A small self-supervised image encoder, trained from scratch: 19.9M parameters, activation reglu.
Rows from block 2 of a small self-supervised image encoder, named by matrix and row number. Rows with one number belong to one neuron. Each number is 500 + 40 x the weight over its row's rms, rounded and kept within 0 to 999. All counts start at 0. Numbers have three digits each. After the name is the row's rms in percent of the matrix's.
After each neuron's rows are labels from the 100 images, of 14976, where the neuron reaches its largest size: "patch colour" is the nearest of a few named colours to the mean colour under the peak. Only what is clearly more common there than usual is listed. The data: capsule endoscopy frames (Kvasir-Capsule).
# gate: MLP gate (model.blocks.2.mlp.gate.weight, 1152x384), inputs 64-127
# fc1: MLP up (model.blocks.2.mlp.fc1.weight, 1152x384), inputs 64-127
# fc2: MLP down (model.blocks.2.mlp.fc2.weight, 384x1152, transposed), outputs 64-127

gate.702 140:492556543475442441494519428565434513448505472530440462462566451509520481416519481537535620477472448435505473467573539505479590488451467501528520514476489490514394466547491493516495465519535516
fc1.702 130:492456486551524511521496575401563517549488486471556528533415528481497529608501490471476437510503514579500511529416467460500457500588524511487535474532521474539619506499491482505532513493482488
fc2.702 159:491488450443500476484476507455485513518511508480511515428527502543590569448556475504497516516460474477533515512550489482521504495526389460495480456549511528560471514505474490476526521497483501
patch colour: black

gate.208 153:490499482531459469478537522511502507520534467524476443405423538572450537464525505555409487516470529465418465517503553452531605499499528536496462533524536518478599471588458464499491550513518510
fc1.208 152:551482517449434521459481546494500459541518445529479448511537478470543500502520431549468519502464560434502420523470393563511525523500554544480510444527480542473468489433497460448550524470524456
fc2.208 158:553511468510508472572483498570535516485508552512473480465569438535531408422507575511525507520455485563549490456469492535525480464468476385461546526510500461494459481587504531525483490503548492
patch colour: pink; orange

gate.677 007:463445465493492561511510496496519446522485559496425564586516431452589560516464510437465557506507451501458471451486508509502512545529496549464491587490474508437513555404513440512452498490458529
fc1.677 007:526480527488424557481477515525560440507478541542417526580526464475544562498460531491485568469462525559432477455511496548501468491512522495529493534533491492438531478415530525492465525505465472
fc2.677 009:584460479479529495544477477510501516464444455402438467513516467475497531487524456490541453457442505525456504481552513562543509542414484511528447514548501538539526476577485501481592540577592599
patch colour: black

gate.136 138:562497511452525574446527444427513511488508506431548410481518465537430538447531479421508473457510484451472432529431609512539523477542506518521475499541476541465485504539456523495455497459476475
fc1.136 139:550545478526505507539484534542526530449511516575455462506523459413440542441466445545476469554485494571484379502515552508457516500472454555436523534504500532564408504482433513540421496517513450
fc2.136 134:456449510491541542473548507498463481507569470528471522569545509542496452474562539507475501472523468466531564514401532486568496448545544519442455503495540519465551540467491424447593524518482442
patch colour: grey; orange

gate.724 101:488501500533483486486450515482468433603524591518441482437474410548535536428543577499484521509388481474464491516515475540454463532533528492535487444502498531474475495543529520571433523441486421
fc1.724 103:531520485510506584552517527503501510483433570537458530533515433533555472503548500501509510436394491553445499540492578505503506521454477531476517490486511451448516482502487425498504509507442499
fc2.724 108:476484551512495481480499488471449479554520553480509444503479569552520511567482424513529500561455481471515507572582456539545483571489519527548551522494482575446513532510490438461464505530523459
patch colour: pink

gate.191 205:497463513520469523528584501460453526508467442540501504489440494493471560465462421499568503506499468522457445488519491550513407407531516499475490534489486513531534532488573483401496532515443548
fc1.191 210:560518454492464547515527535419420458494512507512485467517448494461555474489481473463467488538517517553489497461446559522483464529488499518529457515540521503467582548549514535455569539482469459
fc2.191 178:551496511498489573503477569523459483503508541541500488439524480549460473535505502490499544491477492434455563507454382468423561506491492513549524453519472499449455489472478492558579405492576490
patch colour: grey

gate.240 165:462539531511466510432466514516515522460459438528525501456508461471407516439554513540539485540505534468488445507400592422514514540545465442450438516578496502485468507523490479511455486462420561
fc1.240 156:505519483519513526513486505567510523483502489556484510493486515439461499489484524446524432444427525466448468487511470555522521577520499486510454473476532526486501396492514563499469499547463539
fc2.240 152:506461501514568517487525494501562431526432563458532432509543471522481471563491563447453482502509504471439518541504444543473508482497434525513526447546484416458521532594531490490518535552490409
patch colour: pink

gate.681 014:494500462540568490451521509449534502468505528505487585567518456468495509500509425513526523514495482488512476502513557431388437493546429466498542503501520521482463535501500524508494509503537520
fc1.681 013:519445505507524507465501542552529507443496501526495581561525483506460469518485454523479505483536527549518459514478552383435452527477469450459540506447514540528422529525514485488485550536586472
fc2.681 016:529437481481530447585496487449550464521461480530479479548511439513465545485548518478477493572466472505458522478514498553553525542517543564470452540478530421478539499562481482548543515507479473
patch colour: orange; grey

gate.478 110:500476433470505496485561519524485516513467585505460579538538495430455479483491465543586527417512577485502474519549501474522397475482508505438473518523545524485528438505485516496473426488539446
fc1.478 095:501501487500485510571395488452497495497526520449544425427488491517484512484495503460448496599524453502504497514453498527497610505517507526577557489479502488530497514490495470520539551480509581
fc2.478 121:525496522498533490521548484536447483578498536528453585568510513466511452526554474536577542450453536518474537390546543439503478520489536486499457485490448505515509540499505537525497473504474550
patch colour: orange; grey

gate.438 009:466484567541486519473473454533490536546480458435490556486540516454492540494484445544487482515426499505432514487494464528493448515486446528496525500551499514479556560489514471531491427517503467
fc1.438 009:463530522530488476463474488510433534547486479533453506458497515549548529510455459474499502573501524497521505518434519496508492490499497494463551477551527459460540507506494484446453456514494515
fc2.438 011:491462475482587493552449547481618468503559498464547444501477462472472469590493498503467472422494450504443407507437442480491499559520519462457479531436554556534466521500497495493430516580462566
patch colour: pink; orange

gate.5 018:452464580536497510477480475490472448515512515497460491490501506495458541498437463511463462508509531468491543502549516445430532488554540548466488470535509500571452550504485479408494538605565481
fc1.5 017:558533454455504493515538523522548544510459472538516497568500475480522440560561556499539541493483447489473526502447457555516513502494448504519459515475479539450527445508516530610487444424466488
fc2.5 021:525375550485491481485484483492477508505509447426561459442470544547469527450475495459521489595562476495448522521481450499568525501484498445522532538539456530498396520479525489484552493595565525
patch colour: pink

gate.203 083:540483466539511530499468508511555481481494512500463546534554553433503517513486444560524541476591519547480378533469558519469482531490573450469443499542565437507483488475453470473469539558555496
fc1.203 092:502454447497450416455439571514409496514465486541455494495512535503471466496471570454546490467533573459480499512500541521479451527503529517556474469534471458508465499483478428545433514471491547
fc2.203 093:481515557456510489507513425521538530541536475529515537410405515561469523510564460547498445513503499529488511462542466490500509446495462507523553560446485491479565547537583530452510593512542485
patch colour: orange

gate.137 183:506532450550500573474460532558569510420463554462484484455463517480539428560460487434550496460554485539475486499485499483497433481461509561516530452494561489534508489448496511565522481517576491
fc1.137 171:507482550462516486529510470425469541572506473528513507523515517465457536459474552533487521506446511504452484608524489521478423537503549443486457553462531533536503478491591517408477553518448481
fc2.137 147:453462557425539465493586494501456564549486514472540505558511453462471510522534507567467461491472440538531514542549453505490527512539551467531516503498522544560487452527514496462501557499420506
patch colour: black

gate.669 029:448537428506553447538581488542422524487566494518465569528509552493455516485490479467469505542536567524459465491517487449499469484520443442484493477516561537541566506494530583401479477525555394
fc1.669 024:438539460518549472537637493539495532501546466558446535521501522486455502448520495455472514558532552545444477497486471474489473506509487471468471453510553490507573507492515534411465454514535335
fc2.669 035:555429556462482466520462532537565445498439465445440476553493468520537469524503512497530457421437431506516544507544582578482514498455487516462582499476548508453468566489451472548468541509474465
patch colour: grey

gate.151 011:470528446464603523571487500507466555420430498477558546493531544516491470459507470555513478432480537528527523440475583514445471488522559488438467488453397521481464459454486517447498512520486529
fc1.151 010:415514560593431525469545463463451494486489489475504485507545538546501511521438569481587529442523441482482520455498542479571481465472493515486442543585490532474524542518433501413518554535439509
fc2.151 011:551533442477490557542481512483481525448466517424505491451404467517532508502547487561470477560500566461475504522556540555504478515475492496459469484523515487524505481523500472551497464457530546
patch colour: pink

gate.629 152:465542490484449516428488532543498492579465564516482562543485500463463479556523427604601483491481531533482468475456535483481551509501462457485492512623555529465543550587552493485411511526488523
fc1.629 156:447540523505469509471488466502530484476526484564536516506505447474516468470496423573544428524499490565411414479624538439522488472520504423519448478620481553464465522568429524468384482506505516
fc2.629 153:576486471462505478486490495491529472516525517477468431495544523429467506547486510444455518497496517518528512500491483541539467463463495524508531476458501446472590488509443401518536540434441510
patch colour: grey

gate.465 009:555507439573481544461429513499510491503473475478469460515513488401467483496471534472508425560554469587479450461510498496474463513477536389485540475459578519524500562530465506515460499499423591
fc1.465 011:483528491451420454526544453446462589498459556496573526505495532562536486564475548446495531422520525369508517443443476480435484478533524537538482575447449470538460483422535460542539540497517523
fc2.465 012:578460495510595554483456528544439514498539426516501498467475441437488499445517459514505485564524506483456476536532436510464548595453507504427536539513552508517507483585510547530502469549522492
patch colour: grey

gate.213 006:492503484527583495448520501431471450424528455453534496478534437485487548485581505458479505498513444608514476479488565530490492470422504455429488498516561519512579501514502527520498508393477443
fc1.213 007:510394522495507552477468524550482460454476484574543476518468499441532496514538597451542426538472452511533538454557492467495456489466564424435501418525546489480478465485524502476514501420432566
fc2.213 008:510527511509527520532501469447550534499531541458499471484514524573513520576512504557460483462516526530452449541458512557515489570514504543475524524509527531552462444534493474536482512592574544
patch colour: pink

gate.651 140:528470536493503538504529492449530459424470465534489424495593541513447530533498480550516532440508507441499515544503464428471501486533494564489465514491545572498542471584486528528513477472549496
fc1.651 127:525450511502477493505485499468496501406552525529536445410536542510431499451443483506506508529547532449467541541517494477423521524530470535495440489477494519547534505567547511480569456474539492
fc2.651 143:434512466447512481558480456555468545610466518522512492507473484399472522504464475439500511537492487549483469454505541535483449522456476476541524548492474516542552550516504498540522531521409475
patch colour: grey

gate.518 010:477490530516369530476478514542564522397490477521489527453406509538516509463532428558491564529508492571504476482468464451508549613516518512514511575514499466502477496485520557499504448444509457
fc1.518 011:520538551457504488528504484507503469472449528541430523515479562507474437433474508524503551483494515498453532539509503541488389518444560532499410474435522432500448494532556544502482438551561482
fc2.518 011:455456456511514489505460499491536582518524451415555473484464495508478530546496489457493461468503483497455482504576535521500563511527417504458522501573459551559523506491471448460451557521456568
patch colour: grey; pink

gate.20 142:458533546481572488492481530551522463489545480508519485487536370466477474419461533462540537457474463473546483498504567464531516451579458524498427492577530421568503599494559478460545577530562472
fc1.20 144:575558515466498486526482541528523507491506500535519461436555477499536571558509499453574521514458541509470544503497463524531472538541518495523488501528528533487486525543504429479494503525429485
fc2.20 141:534465467512446465430503472481462553536429497532514528488461537517423504578485493489436531475535567473513468510513525529541544605494513473464545561463497504455469533456460532470466465533536453
patch colour: pink

gate.710 019:508452459576553512484475476407537437517463411508500488513510530512488465470512522579556566553518496481497446530505484492463506476529439489488561525452475457515525480490489515500519555571475494
fc1.710 017:492559537444440524483554518591464581504520562503513528514497508511511550528481488443439462462460506497446532491473478519562512492486565515485486491550516517472452495490502490491442453467517542
fc2.710 022:570424464547545486543491457407523448473518424493492467531531504511458429481534526578554517503478461485514527451474451437458507489482424529499566455508488496559532513501515481488556487547520541
patch colour: orange

gate.39 037:530408455507512510523446562521480438450514472454498500537459463527504475451492619476460487551514456591441539532489473438509480496585535472555538533514472484513529479493579507546468569471557485
fc1.39 035:506416507495533495536459561487520462458503465447521491540475516513512470429497630467452465537509481567458537524527473443478464505575524496567521541514466509490537522483575515529490558438574475
fc2.39 039:549462480522544432539504540504522545510510470451506430452572527506493564475520504435572503501581479523454421462511574502443499461568538546556496481505586471532543455495556503449508487559424515
patch colour: pink

gate.93 037:462520521565543533508528483498455462448495506481461490463449514487536477468485499530514486496538471418538497456534586511492508451435476477539453512499417443499482561506536526517503444480481520
fc1.93 036:409582565521593540499510457495462488410503569433465474474436482521549488420478536477504465494554484446506503463518590529480534465456469495545501566479459477501482516481535547458545478506521525
fc2.93 051:475556498564498576541510530573490519466479477456592434524416534462534489517488445602489486509540529468508447483458497484526497429523489513452515555553501511542508470527461450531531486510520514
patch colour: pink; yellow

gate.217 007:478422506519538607441501519498479448463482508489540494497575512552508456481485497456557458497573545508480506520566456508445445443543502511504502507487478511510462497496454484516471534577462529
fc1.217 008:529490428502524573471545479529529508558516555537512488474521523548481497511463492577529549488450479474409572622465504542481544419415527501606502579513509548510571484561474459429510548434541479
fc2.217 009:483511489539517437547438462510518442452463491433485521610490531451490528482518485437509536475508496504620412400494478462514529537488407534448546451545510547554533541474543471474516430565542541
patch colour: black

gate.292 154:543568561550522537470492451449511458528515523499525518440487537512489558523450499459545567442431353501560511498466456477456526592466472519500533469505490487497541470511455507514521541505447484
fc1.292 155:540545469479489539450484497539461564455500526470465477514422487532442450486586509469460496509511471462433534518530492494506511501508518467478467498507493505538489547431560482540450507497524470
fc2.292 157:543529553512460459504533535486551483560596407524538520477507479483523470529510526472569482470540469487455447485510480522476471515573467525489608541546507539507531373499464525451513511439494524
patch colour: orange

gate.452 009:441494529487536561502510515441557392523508447450436520441494469400465466528518547492464601513561536557484517475481471512517551550489538520533477504461474441530465500502459464438500550507518497
fc1.452 008:461498520513545527515488528468525409538515420469477477501521445406487471503438527481504572512482512627491578510463490495491514582520510503515478569472436418481547509484518451418555525536435520
fc2.452 009:588472434488495435521429518531500604526459569447502482486599542531445555496491450500494449446474479363437449548517544489553425488453531538438460537514503636525495536495518518553483494537483562
patch colour: grey; orange

gate.214 191:544460446460545483482457545553491515494462453445567446471529456545467455417552522479505410473512518545493514498612580519502522521586585523524537457551500540483554495546550548518540515461544490
fc1.214 189:462573556529495518529519570424534510511511483544446509499405497478520501523414525506525524497487469493506517519462442482519480503439378452501463548526470521568416512478501579496498439522414540
fc2.214 144:512470512465465542561483540483498476482479533498444602451418502507496444557412557468485497525446464433521548509488519556545426483430446505462547462561517471471478547439473627522530467454534551
patch colour: black

gate.33 077:478506526489538486467465483617503542439469472475526545449472483514559502505448447497477560485530615437461473404514535489414494541509457510535521505492428477578524534476525469484494458449435433
fc1.33 072:539479476494467498530465539393496473569528518524449452582495501447445488511534537485477511488459421566552501555453492547547469545526550507434506505465587527488444483494536500555486500512579504
fc2.33 093:548461518436524512485467446499538509594485485548489505466575485518487505476475525541518507475554528466502531500493466477488446515491488480558496482486502542560474592451514523531476481489544433
patch colour: pink

gate.690 161:538502509454568489529500466538512448534571556476512486488479430604484439470497484500524529488574482572530511439489508529441559498530500476481501523454430552493461522507453517453462506478559517
fc1.690 159:469478474554434462478503485479491581533459451490508526480507562423542528554451517522453447497439462478478489474475512513547484509479481514538500445554562464483546431510509466523572466529462484
fc2.690 170:572456438445578477448558549485556539510459565439491432492516487553533460416542468428467487492574466552494470548536523518544494485518492526481508540470505525455508482478459470465451533430506537
patch colour: grey

gate.399 106:526514487500508511551539528506517410451496500525494569520461510490418461504487550518499550459466517539466440516515503481525413558450553517489501463435414491487475447487449508436508504500536524
fc1.399 108:493471510504481463490429407505502588490514539498482466492549481538587543491499471496518471542536526526482520485495476560489593422560466451543506526525599505500570599563540466517504470510518542
fc2.399 117:522544463487521456503471545427482442478478524522489550502512545441475472476548588567565468494451493492543422513470528493504465516549499500509502475533450480547497466399439559482490511509456502
patch colour: orange; grey

gate.28 167:467634540476462521459440520472521484454539514571529463540433509486552459506487532512479502463473520510484531503501456435446507467568498470569544546450516501568466519527539523528465516536462427
fc1.28 157:519486579490503469533580431462562523545591498500522527408523488484493487543456568485528490466488490508403548468548496486519511478451466501531518532522480534493545505548428493480438492494521483
fc2.28 157:443505513487528542510479543553542480477471505543470474485534495486530500480507518482414437415533524479535498501525504457399501565592394462537506437548478517504538441423541463574488493618449439
patch colour: pink

gate.757 164:485523471534537473447536437426563437517500445473550498559397519487451511466490528477525465487478513571489519472467423567461470447489486485496568505467476556611477507486530453523446554467515514
fc1.757 158:434481493476498479479477541620483527479497533500537460518531550493531530536564431442492523475492471463459499497528562470430501522534485426529545478564509468434466493557498554505490454544513464
fc2.757 162:545454548488546514566521450494505541507513451502465501487513437528450451472486491525544508524444510558454531423483466500476434427563480512484480546411594525570510473476509508524467495432437490
patch colour: pink; orange

gate.200 007:458541450539488505502490538493538523523518444538487439486492479471484447471473527459500534507462505479452473541589507473534478558538499465498527550419465499505553514582512413529590544434567426
fc1.200 007:480528522469487530506581513493493501493493438490454552489486458513514479502509556487436494560492528521552511501496455545514478506484490479484524484488482518446492548537464516435485468413568440
fc2.200 008:577477524545483495521482468471496502525494518438555458488582526518499502485541499466553464497515439485370495506511531487515415541481411563543482568506526526503488458480517525575491532566450514
patch colour: pink

gate.48 136:493494516414531482467543514525511463542486445443509475475412460538467463538446606496528557493510517492532491573502482462460498512525453557578498526462519555522459575560544600515470530465473518
fc1.48 133:504505469577474549536460465496504571441526529524446513507570494438554527478566390481474443477493464451482517447514461507537538499409567461450483438512476513496504425454489412510529474527516465
fc2.48 151:526520505562481462496445512463492435596555531514463540488521522485532461505497496535496503479453509517541580567508553530583493454493503510483509577545587471413455505561467507555558517476495531
patch colour: pink; grey

gate.384 031:453578441543568548569498522479535509414510508502492526477490453507493527499510515510435475517477484477459511507531526501494434512464498529494499499520495500538504510514514500503478483539506489
fc1.384 034:508472538543443490534469434466548518551497426524470491524516490454517499450489547432457498477455501498575516585476468501495544560538461495523523492546526465474474507501509424584493522513526442
fc2.384 036:481436459475542500525527591430551517540429558514483577476594517524433559507483434489548460485461489450434487466525468590592448580500534531503452527512539482552523551492503569517531507522467534
patch colour: pink; yellow

gate.727 034:485451501505574483536490444421521528553518495473463484542491499518599430439465538578491485486511449585506478491523491470499399515504581450508480507623424467531527531450543453490536566528482461
fc1.727 043:558495544435492550514468491486529511509503539436505370488500503494442511555509566493433507498485457474523477545518516448484470434487519501414517415472493512470486445535517552519471504497569474
fc2.727 044:459449493500494485452446540504426521480529550503554533452536493520535521472434435517500515508512460509525532460460539427461524498550507502508507436411432498491440560550500475512496469532478471
patch colour: black

gate.139 007:467513442529502552473536496505505477462506548483454472452472458520506494541513517513588483504453563445423546508535474526490515464430519569420515497467520475429543516479590489488483472455431487
fc1.139 007:499540563551539418446499539496436473535458445457523505530505439530448535520493557523452485596433496456461488483569502483519510554532510478433485492466469487529432438460482581492502488438555500
fc2.139 008:469517474502542528474509468469458508412490544440467450493498494498536426542506430442479481471543482483479483487399541529499543552487459538482465489568575496515505526545562455473513547530555522
patch colour: orange

gate.175 008:509416513443451526461519514457520547486443527489478468569564478520486471563431492548496528514463526542474489525520524530516501556502510556518480481526482597457463486476521491519476474438545506
fc1.175 008:556568485560474475456463552536438517479504499536555502422524536474522552513490524450505459538463529502514498527458564521452489522491558491446473482482600500614544517520431475492523538521535433
fc2.175 010:447436527490545458505427421448529444433489541435517452456506522471471525530525502498553503534498479439530523527484558492419557538480431541480581489536463508504552491530561483467440486477535509
patch colour: black

gate.497 158:568556537540538503539497474504585572550443500480491502516495505510502486540479502521521535446502451498459496475509490452488441540459422447490533523544478438495623576450535476434529527511454429
fc1.497 161:524563480497490580463547441514505515477593500517471436504390540582474534530502499459536537526506512524493495494468529481501496533480544537486493501445504489490458475441509544465575531502504470
fc2.497 157:398514486546453428441465579501436467505587480525554552508569505489534515540478444581465501480512552498507460530489497494477544461504506524424486538451433543498507584467463517528460448519576553
patch colour: orange

gate.405 008:508487517551515508511518514508449466473446549480453485549554474524485512481492507483487508492519580485407500447518533483530403465502486436527567475475616450439489536545431486517532516455474567
fc1.405 010:523451480479504517548527498562511474516502452458492578561556497541494462428493485504426483487491485474472426479488573496414477489526550443493468421426518502505519509472442406496533541508545512
fc2.405 010:491532497551483547489473518397508513434523526509524403478486493491564483568535484525540583519494503462473506510523448563553534559504488582466528549573484493487460484557548574499436503481502460
patch colour: black

gate.278 194:581458509452564536562488473527509488520468414469503535495595505512423456510519564525552456497486460543529440468502459521529520468528521530477453535506502492454434544464470478519535487501507504
fc1.278 197:512597441519508522473460458423460496515503533449561450543461468447475495462462463492489524508485420554499493499525544490561467488403493467503555497495505510499535539475512462579507419484536559
fc2.278 162:452532489545495572490522530582509543443485401471502500405576541517476483492524520523493499522480527464560483498466522531480499487579468525579464528497554564456422515503481438525474503482491478
patch colour: orange

gate.12 006:492508505540459406522536517575554505531476517420495474505457532551485465545488479539451517530563535549521489449441511502455483469566442490547512543537512524493518519517489445468569508525519510
fc1.12 005:489520528493484500475478471571526549521555484419496430478520546474484449480468459524462539520564545517478571528435523539466422404547472503503498521518514492467478486492459469472535508527450416
fc2.12 007:581552459493487522515513476488449572434473546415550495490481470452545505480494461477564510469451458446434456513515500544467454529458545563454531518536490528490452458481539510563506469514541529
patch colour: pink

gate.141 006:500508454428527556494516515495548483492509561527489512442498425532491473503532558497585500478478563540495509535553469466415471488466509551440491508549429482495490479491504521451535517538500501
fc1.141 006:529502539531518497472497468502485451499437483535589482592515524548463491495540475528530509516510514493473503521521458511498530525479498529489544496511487517568518523535501446540498461468459507
fc2.141 006:525447488493558467485520467461486536436472505425554547482507490438537540502510475501503544436477488436519403533512532534523546580480468505450500456556444521489491469487529458499511520560551510
patch colour: black

gate.375 142:451431532465482516477514492534526480499551554450483536509541474468463569467541521449436516477479473492509453503575571523542516485563517424500531567487584460443490436534599488539493442476501484
fc1.375 145:482455467451494550492512487542516540488513534483441552535534492479559486464533482509438574407506502581495520523569492513549472516522531478519497545432536555461480467500530493594587468456588490
fc2.375 156:448642444495510490500565489467480479528523457538481517480491472494539514554491510557565507527511521460529544497494572526541559463409517498566486527512377556513522532492442551418403504580457546
patch colour: orange

gate.128 180:435547470508536527469502409453462520469517580491551532527472473521534532463493540440557477442468436520537558513502461513435517512441508498453522495534456509516470516553556498580426464502480530
fc1.128 195:556448571436465436542503561584485501483427474411452495503513506473420466549552537552537455585558540502550450449511501510533436491427523503470544527476516559488507499518431462517517542508459475
fc2.128 168:398548463572497601427552541443464469565493504523563486485520538439518549457477508527464461511477446545475531542573578510476498530513454517504478476481504524475471518463549524494480503461488505
patch colour: grey

gate.466 086:498494586431528477496462462471488428511568496461512474514590508439428471455547478553489546464555552530447508475561500515529472506505545500551536578541541500492511484455545465494436539433521493
fc1.466 080:576449468445514470517557522516469524522444535470497545535472379561595488505458494506462483528517469464517521486552506429524490544557503502482460503515469602513484517480479480429551514554514511
fc2.466 090:485511490432519457511493470479501505530474506546495523561457536433466460444541473546476535494487552542468472521440475556545508543407530546553485509493565464520492519509491510517481505508526473
patch colour: black

gate.754 007:441418513493469524435483467517437539486511498501475504595516438508477423428473471444604554392447519465526500425530490519518489470580425555531506522503519459565498545532491480593523454513443544
fc1.754 006:429400514516472520451499484524498475527534475480477521568497432512527418470451475439506529416489491444507500442544439497549466468545522523509442541483466441465559537530497487574442457536488522
fc2.754 008:604464519539468531524475521486459575436512504470446473486546501539500500455459523533460474556457457505441442560562535572513529581499500480490383556485526588470433532449530500539494527534462560
patch colour: black

gate.402 007:511414473539524461461536554486470458560459516562509464474481480496511567510481486492545525506534543484506498546517472460473515524504555524451444510528502524521563495476505540428553510451439477
fc1.402 006:502455489494489518483477452481414467586516484451473528469480459502549499499534565520512456499512513506537513526513455459438538534554543506456534511524546539484482465515486543413549544527467434
fc2.402 007:549516528503508503494462510421490593374503509437482517488552472549430458491534482480487441505455494498419531516544540516533416555467488525515496535578451554561489447537535500508498499552557512
patch colour: grey

gate.759 006:501518538518477462441445469502499474472524429502478590476528474480466535480522497496536461523485541526511442510518501502513442456566518539540461512485410482508477504557483544520555526515543464
fc1.759 005:582482546543506577508467479520510438552465502478522422516469494534523389471525537476490537575582470437512502515565461498427494499492521482496487482455511589554532516532422519423492567479559515
fc2.759 007:486550471542539515515485501438486531443523502439513506444513438406528582532485518582517508514479449479461475455477535492529497492541506589496484517550471542552485520517559489527473500523497557
patch colour: pink

gate.492 147:479433503478470553521512479521498504488479464498492519533515482450513403456543469505509494501483530540488515491477405550531456497447534476489471478483506480536532535517493495508487544529503454
fc1.492 136:479527521461466500527559519469454461492506527462483602498474486504526510475470434477526471529540436480564526451512525505531487467423511472484457525494543466473487434521524526545503515509452438
fc2.492 137:492532435448487433474433509497541487459473477543544488473476494525440493508471483483484554447449518483496426483482515430503490488467515516489544465586509506482522478428530511508553464564512572
patch colour: pink

gate.144 017:494501532516462470498513485529453441527476478427510433487469494510533518504490492533562516532467498487562492528512505505427488446520556506571462453495521492598465564431484541514544507485540591
fc1.144 016:516492446485557515501489486493534541497501511577472563490489487475479500479514471493448452450527523488429515448497477501574512550492439483438517569505491481405510463563539431490457475546459415
fc2.144 018:553449507540480439521493489475540484549498502483499479481589499504551492530503516429478553450474514554552519568486590555537479523501460528479457471457484559473455445467503484464442566577506561
patch colour: grey

gate.161 007:462519497483479555562514521489533520503527525535471489409491474470578523585510470438496503477515506444521510481485487474474498489463467478490483466529552509531520461554474406492475492460470501
fc1.161 006:482478480490513539576491468471501528513547532522513492459548498450506520529567478447526455559523514467496482476509505474409533474506487523409473507546536502518535494535487436492443493531555510
fc2.161 007:408544561460498492467480540490520488460529552444571464493508485480471505557477455504543509517510487576484460441496516543451459470448410448483526542533485558558429501463545544497458467538488576
patch colour: pink

gate.505 038:559558497533498581502513419448511561563457500500444569500543601492457527508470524503510522515514512472467557500527466465506449520473454511475460489514558544557434442502495529536470562531520464
fc1.505 030:466415523494478420518466543552505506491548532471508450518470432549500503539514502495492468481458452510478417467463550529503543473452520498551546523489472431448567548529547478479597431437509548
fc2.505 041:558544513505556534508442480504527537530530505532502524502496543566439515533515533482530505579452510533484543492481479417539482486472483521496473545511487527508423497486571519522503545515506534
patch colour: grey

gate.564 005:497510477561462400495465458443484420528480479499565518497546549472550484480517542466513507550460535555601535489522503466455486480493509518527471458540539514504497460523546582487454509484526507
fc1.564 006:509491564395558442447533478498541503550510514499522465470443546515487577498503521464474528542527445476572460496532465502476443526460486516466533456496552528497492508515491499492462478483549478
fc2.564 007:498446433517504517579469492519491510417506488441506467501577475460479483508514462460516512449514511502469492495454553552513471533512449509546438551497507562527436477497572455514539522582534533
patch colour: orange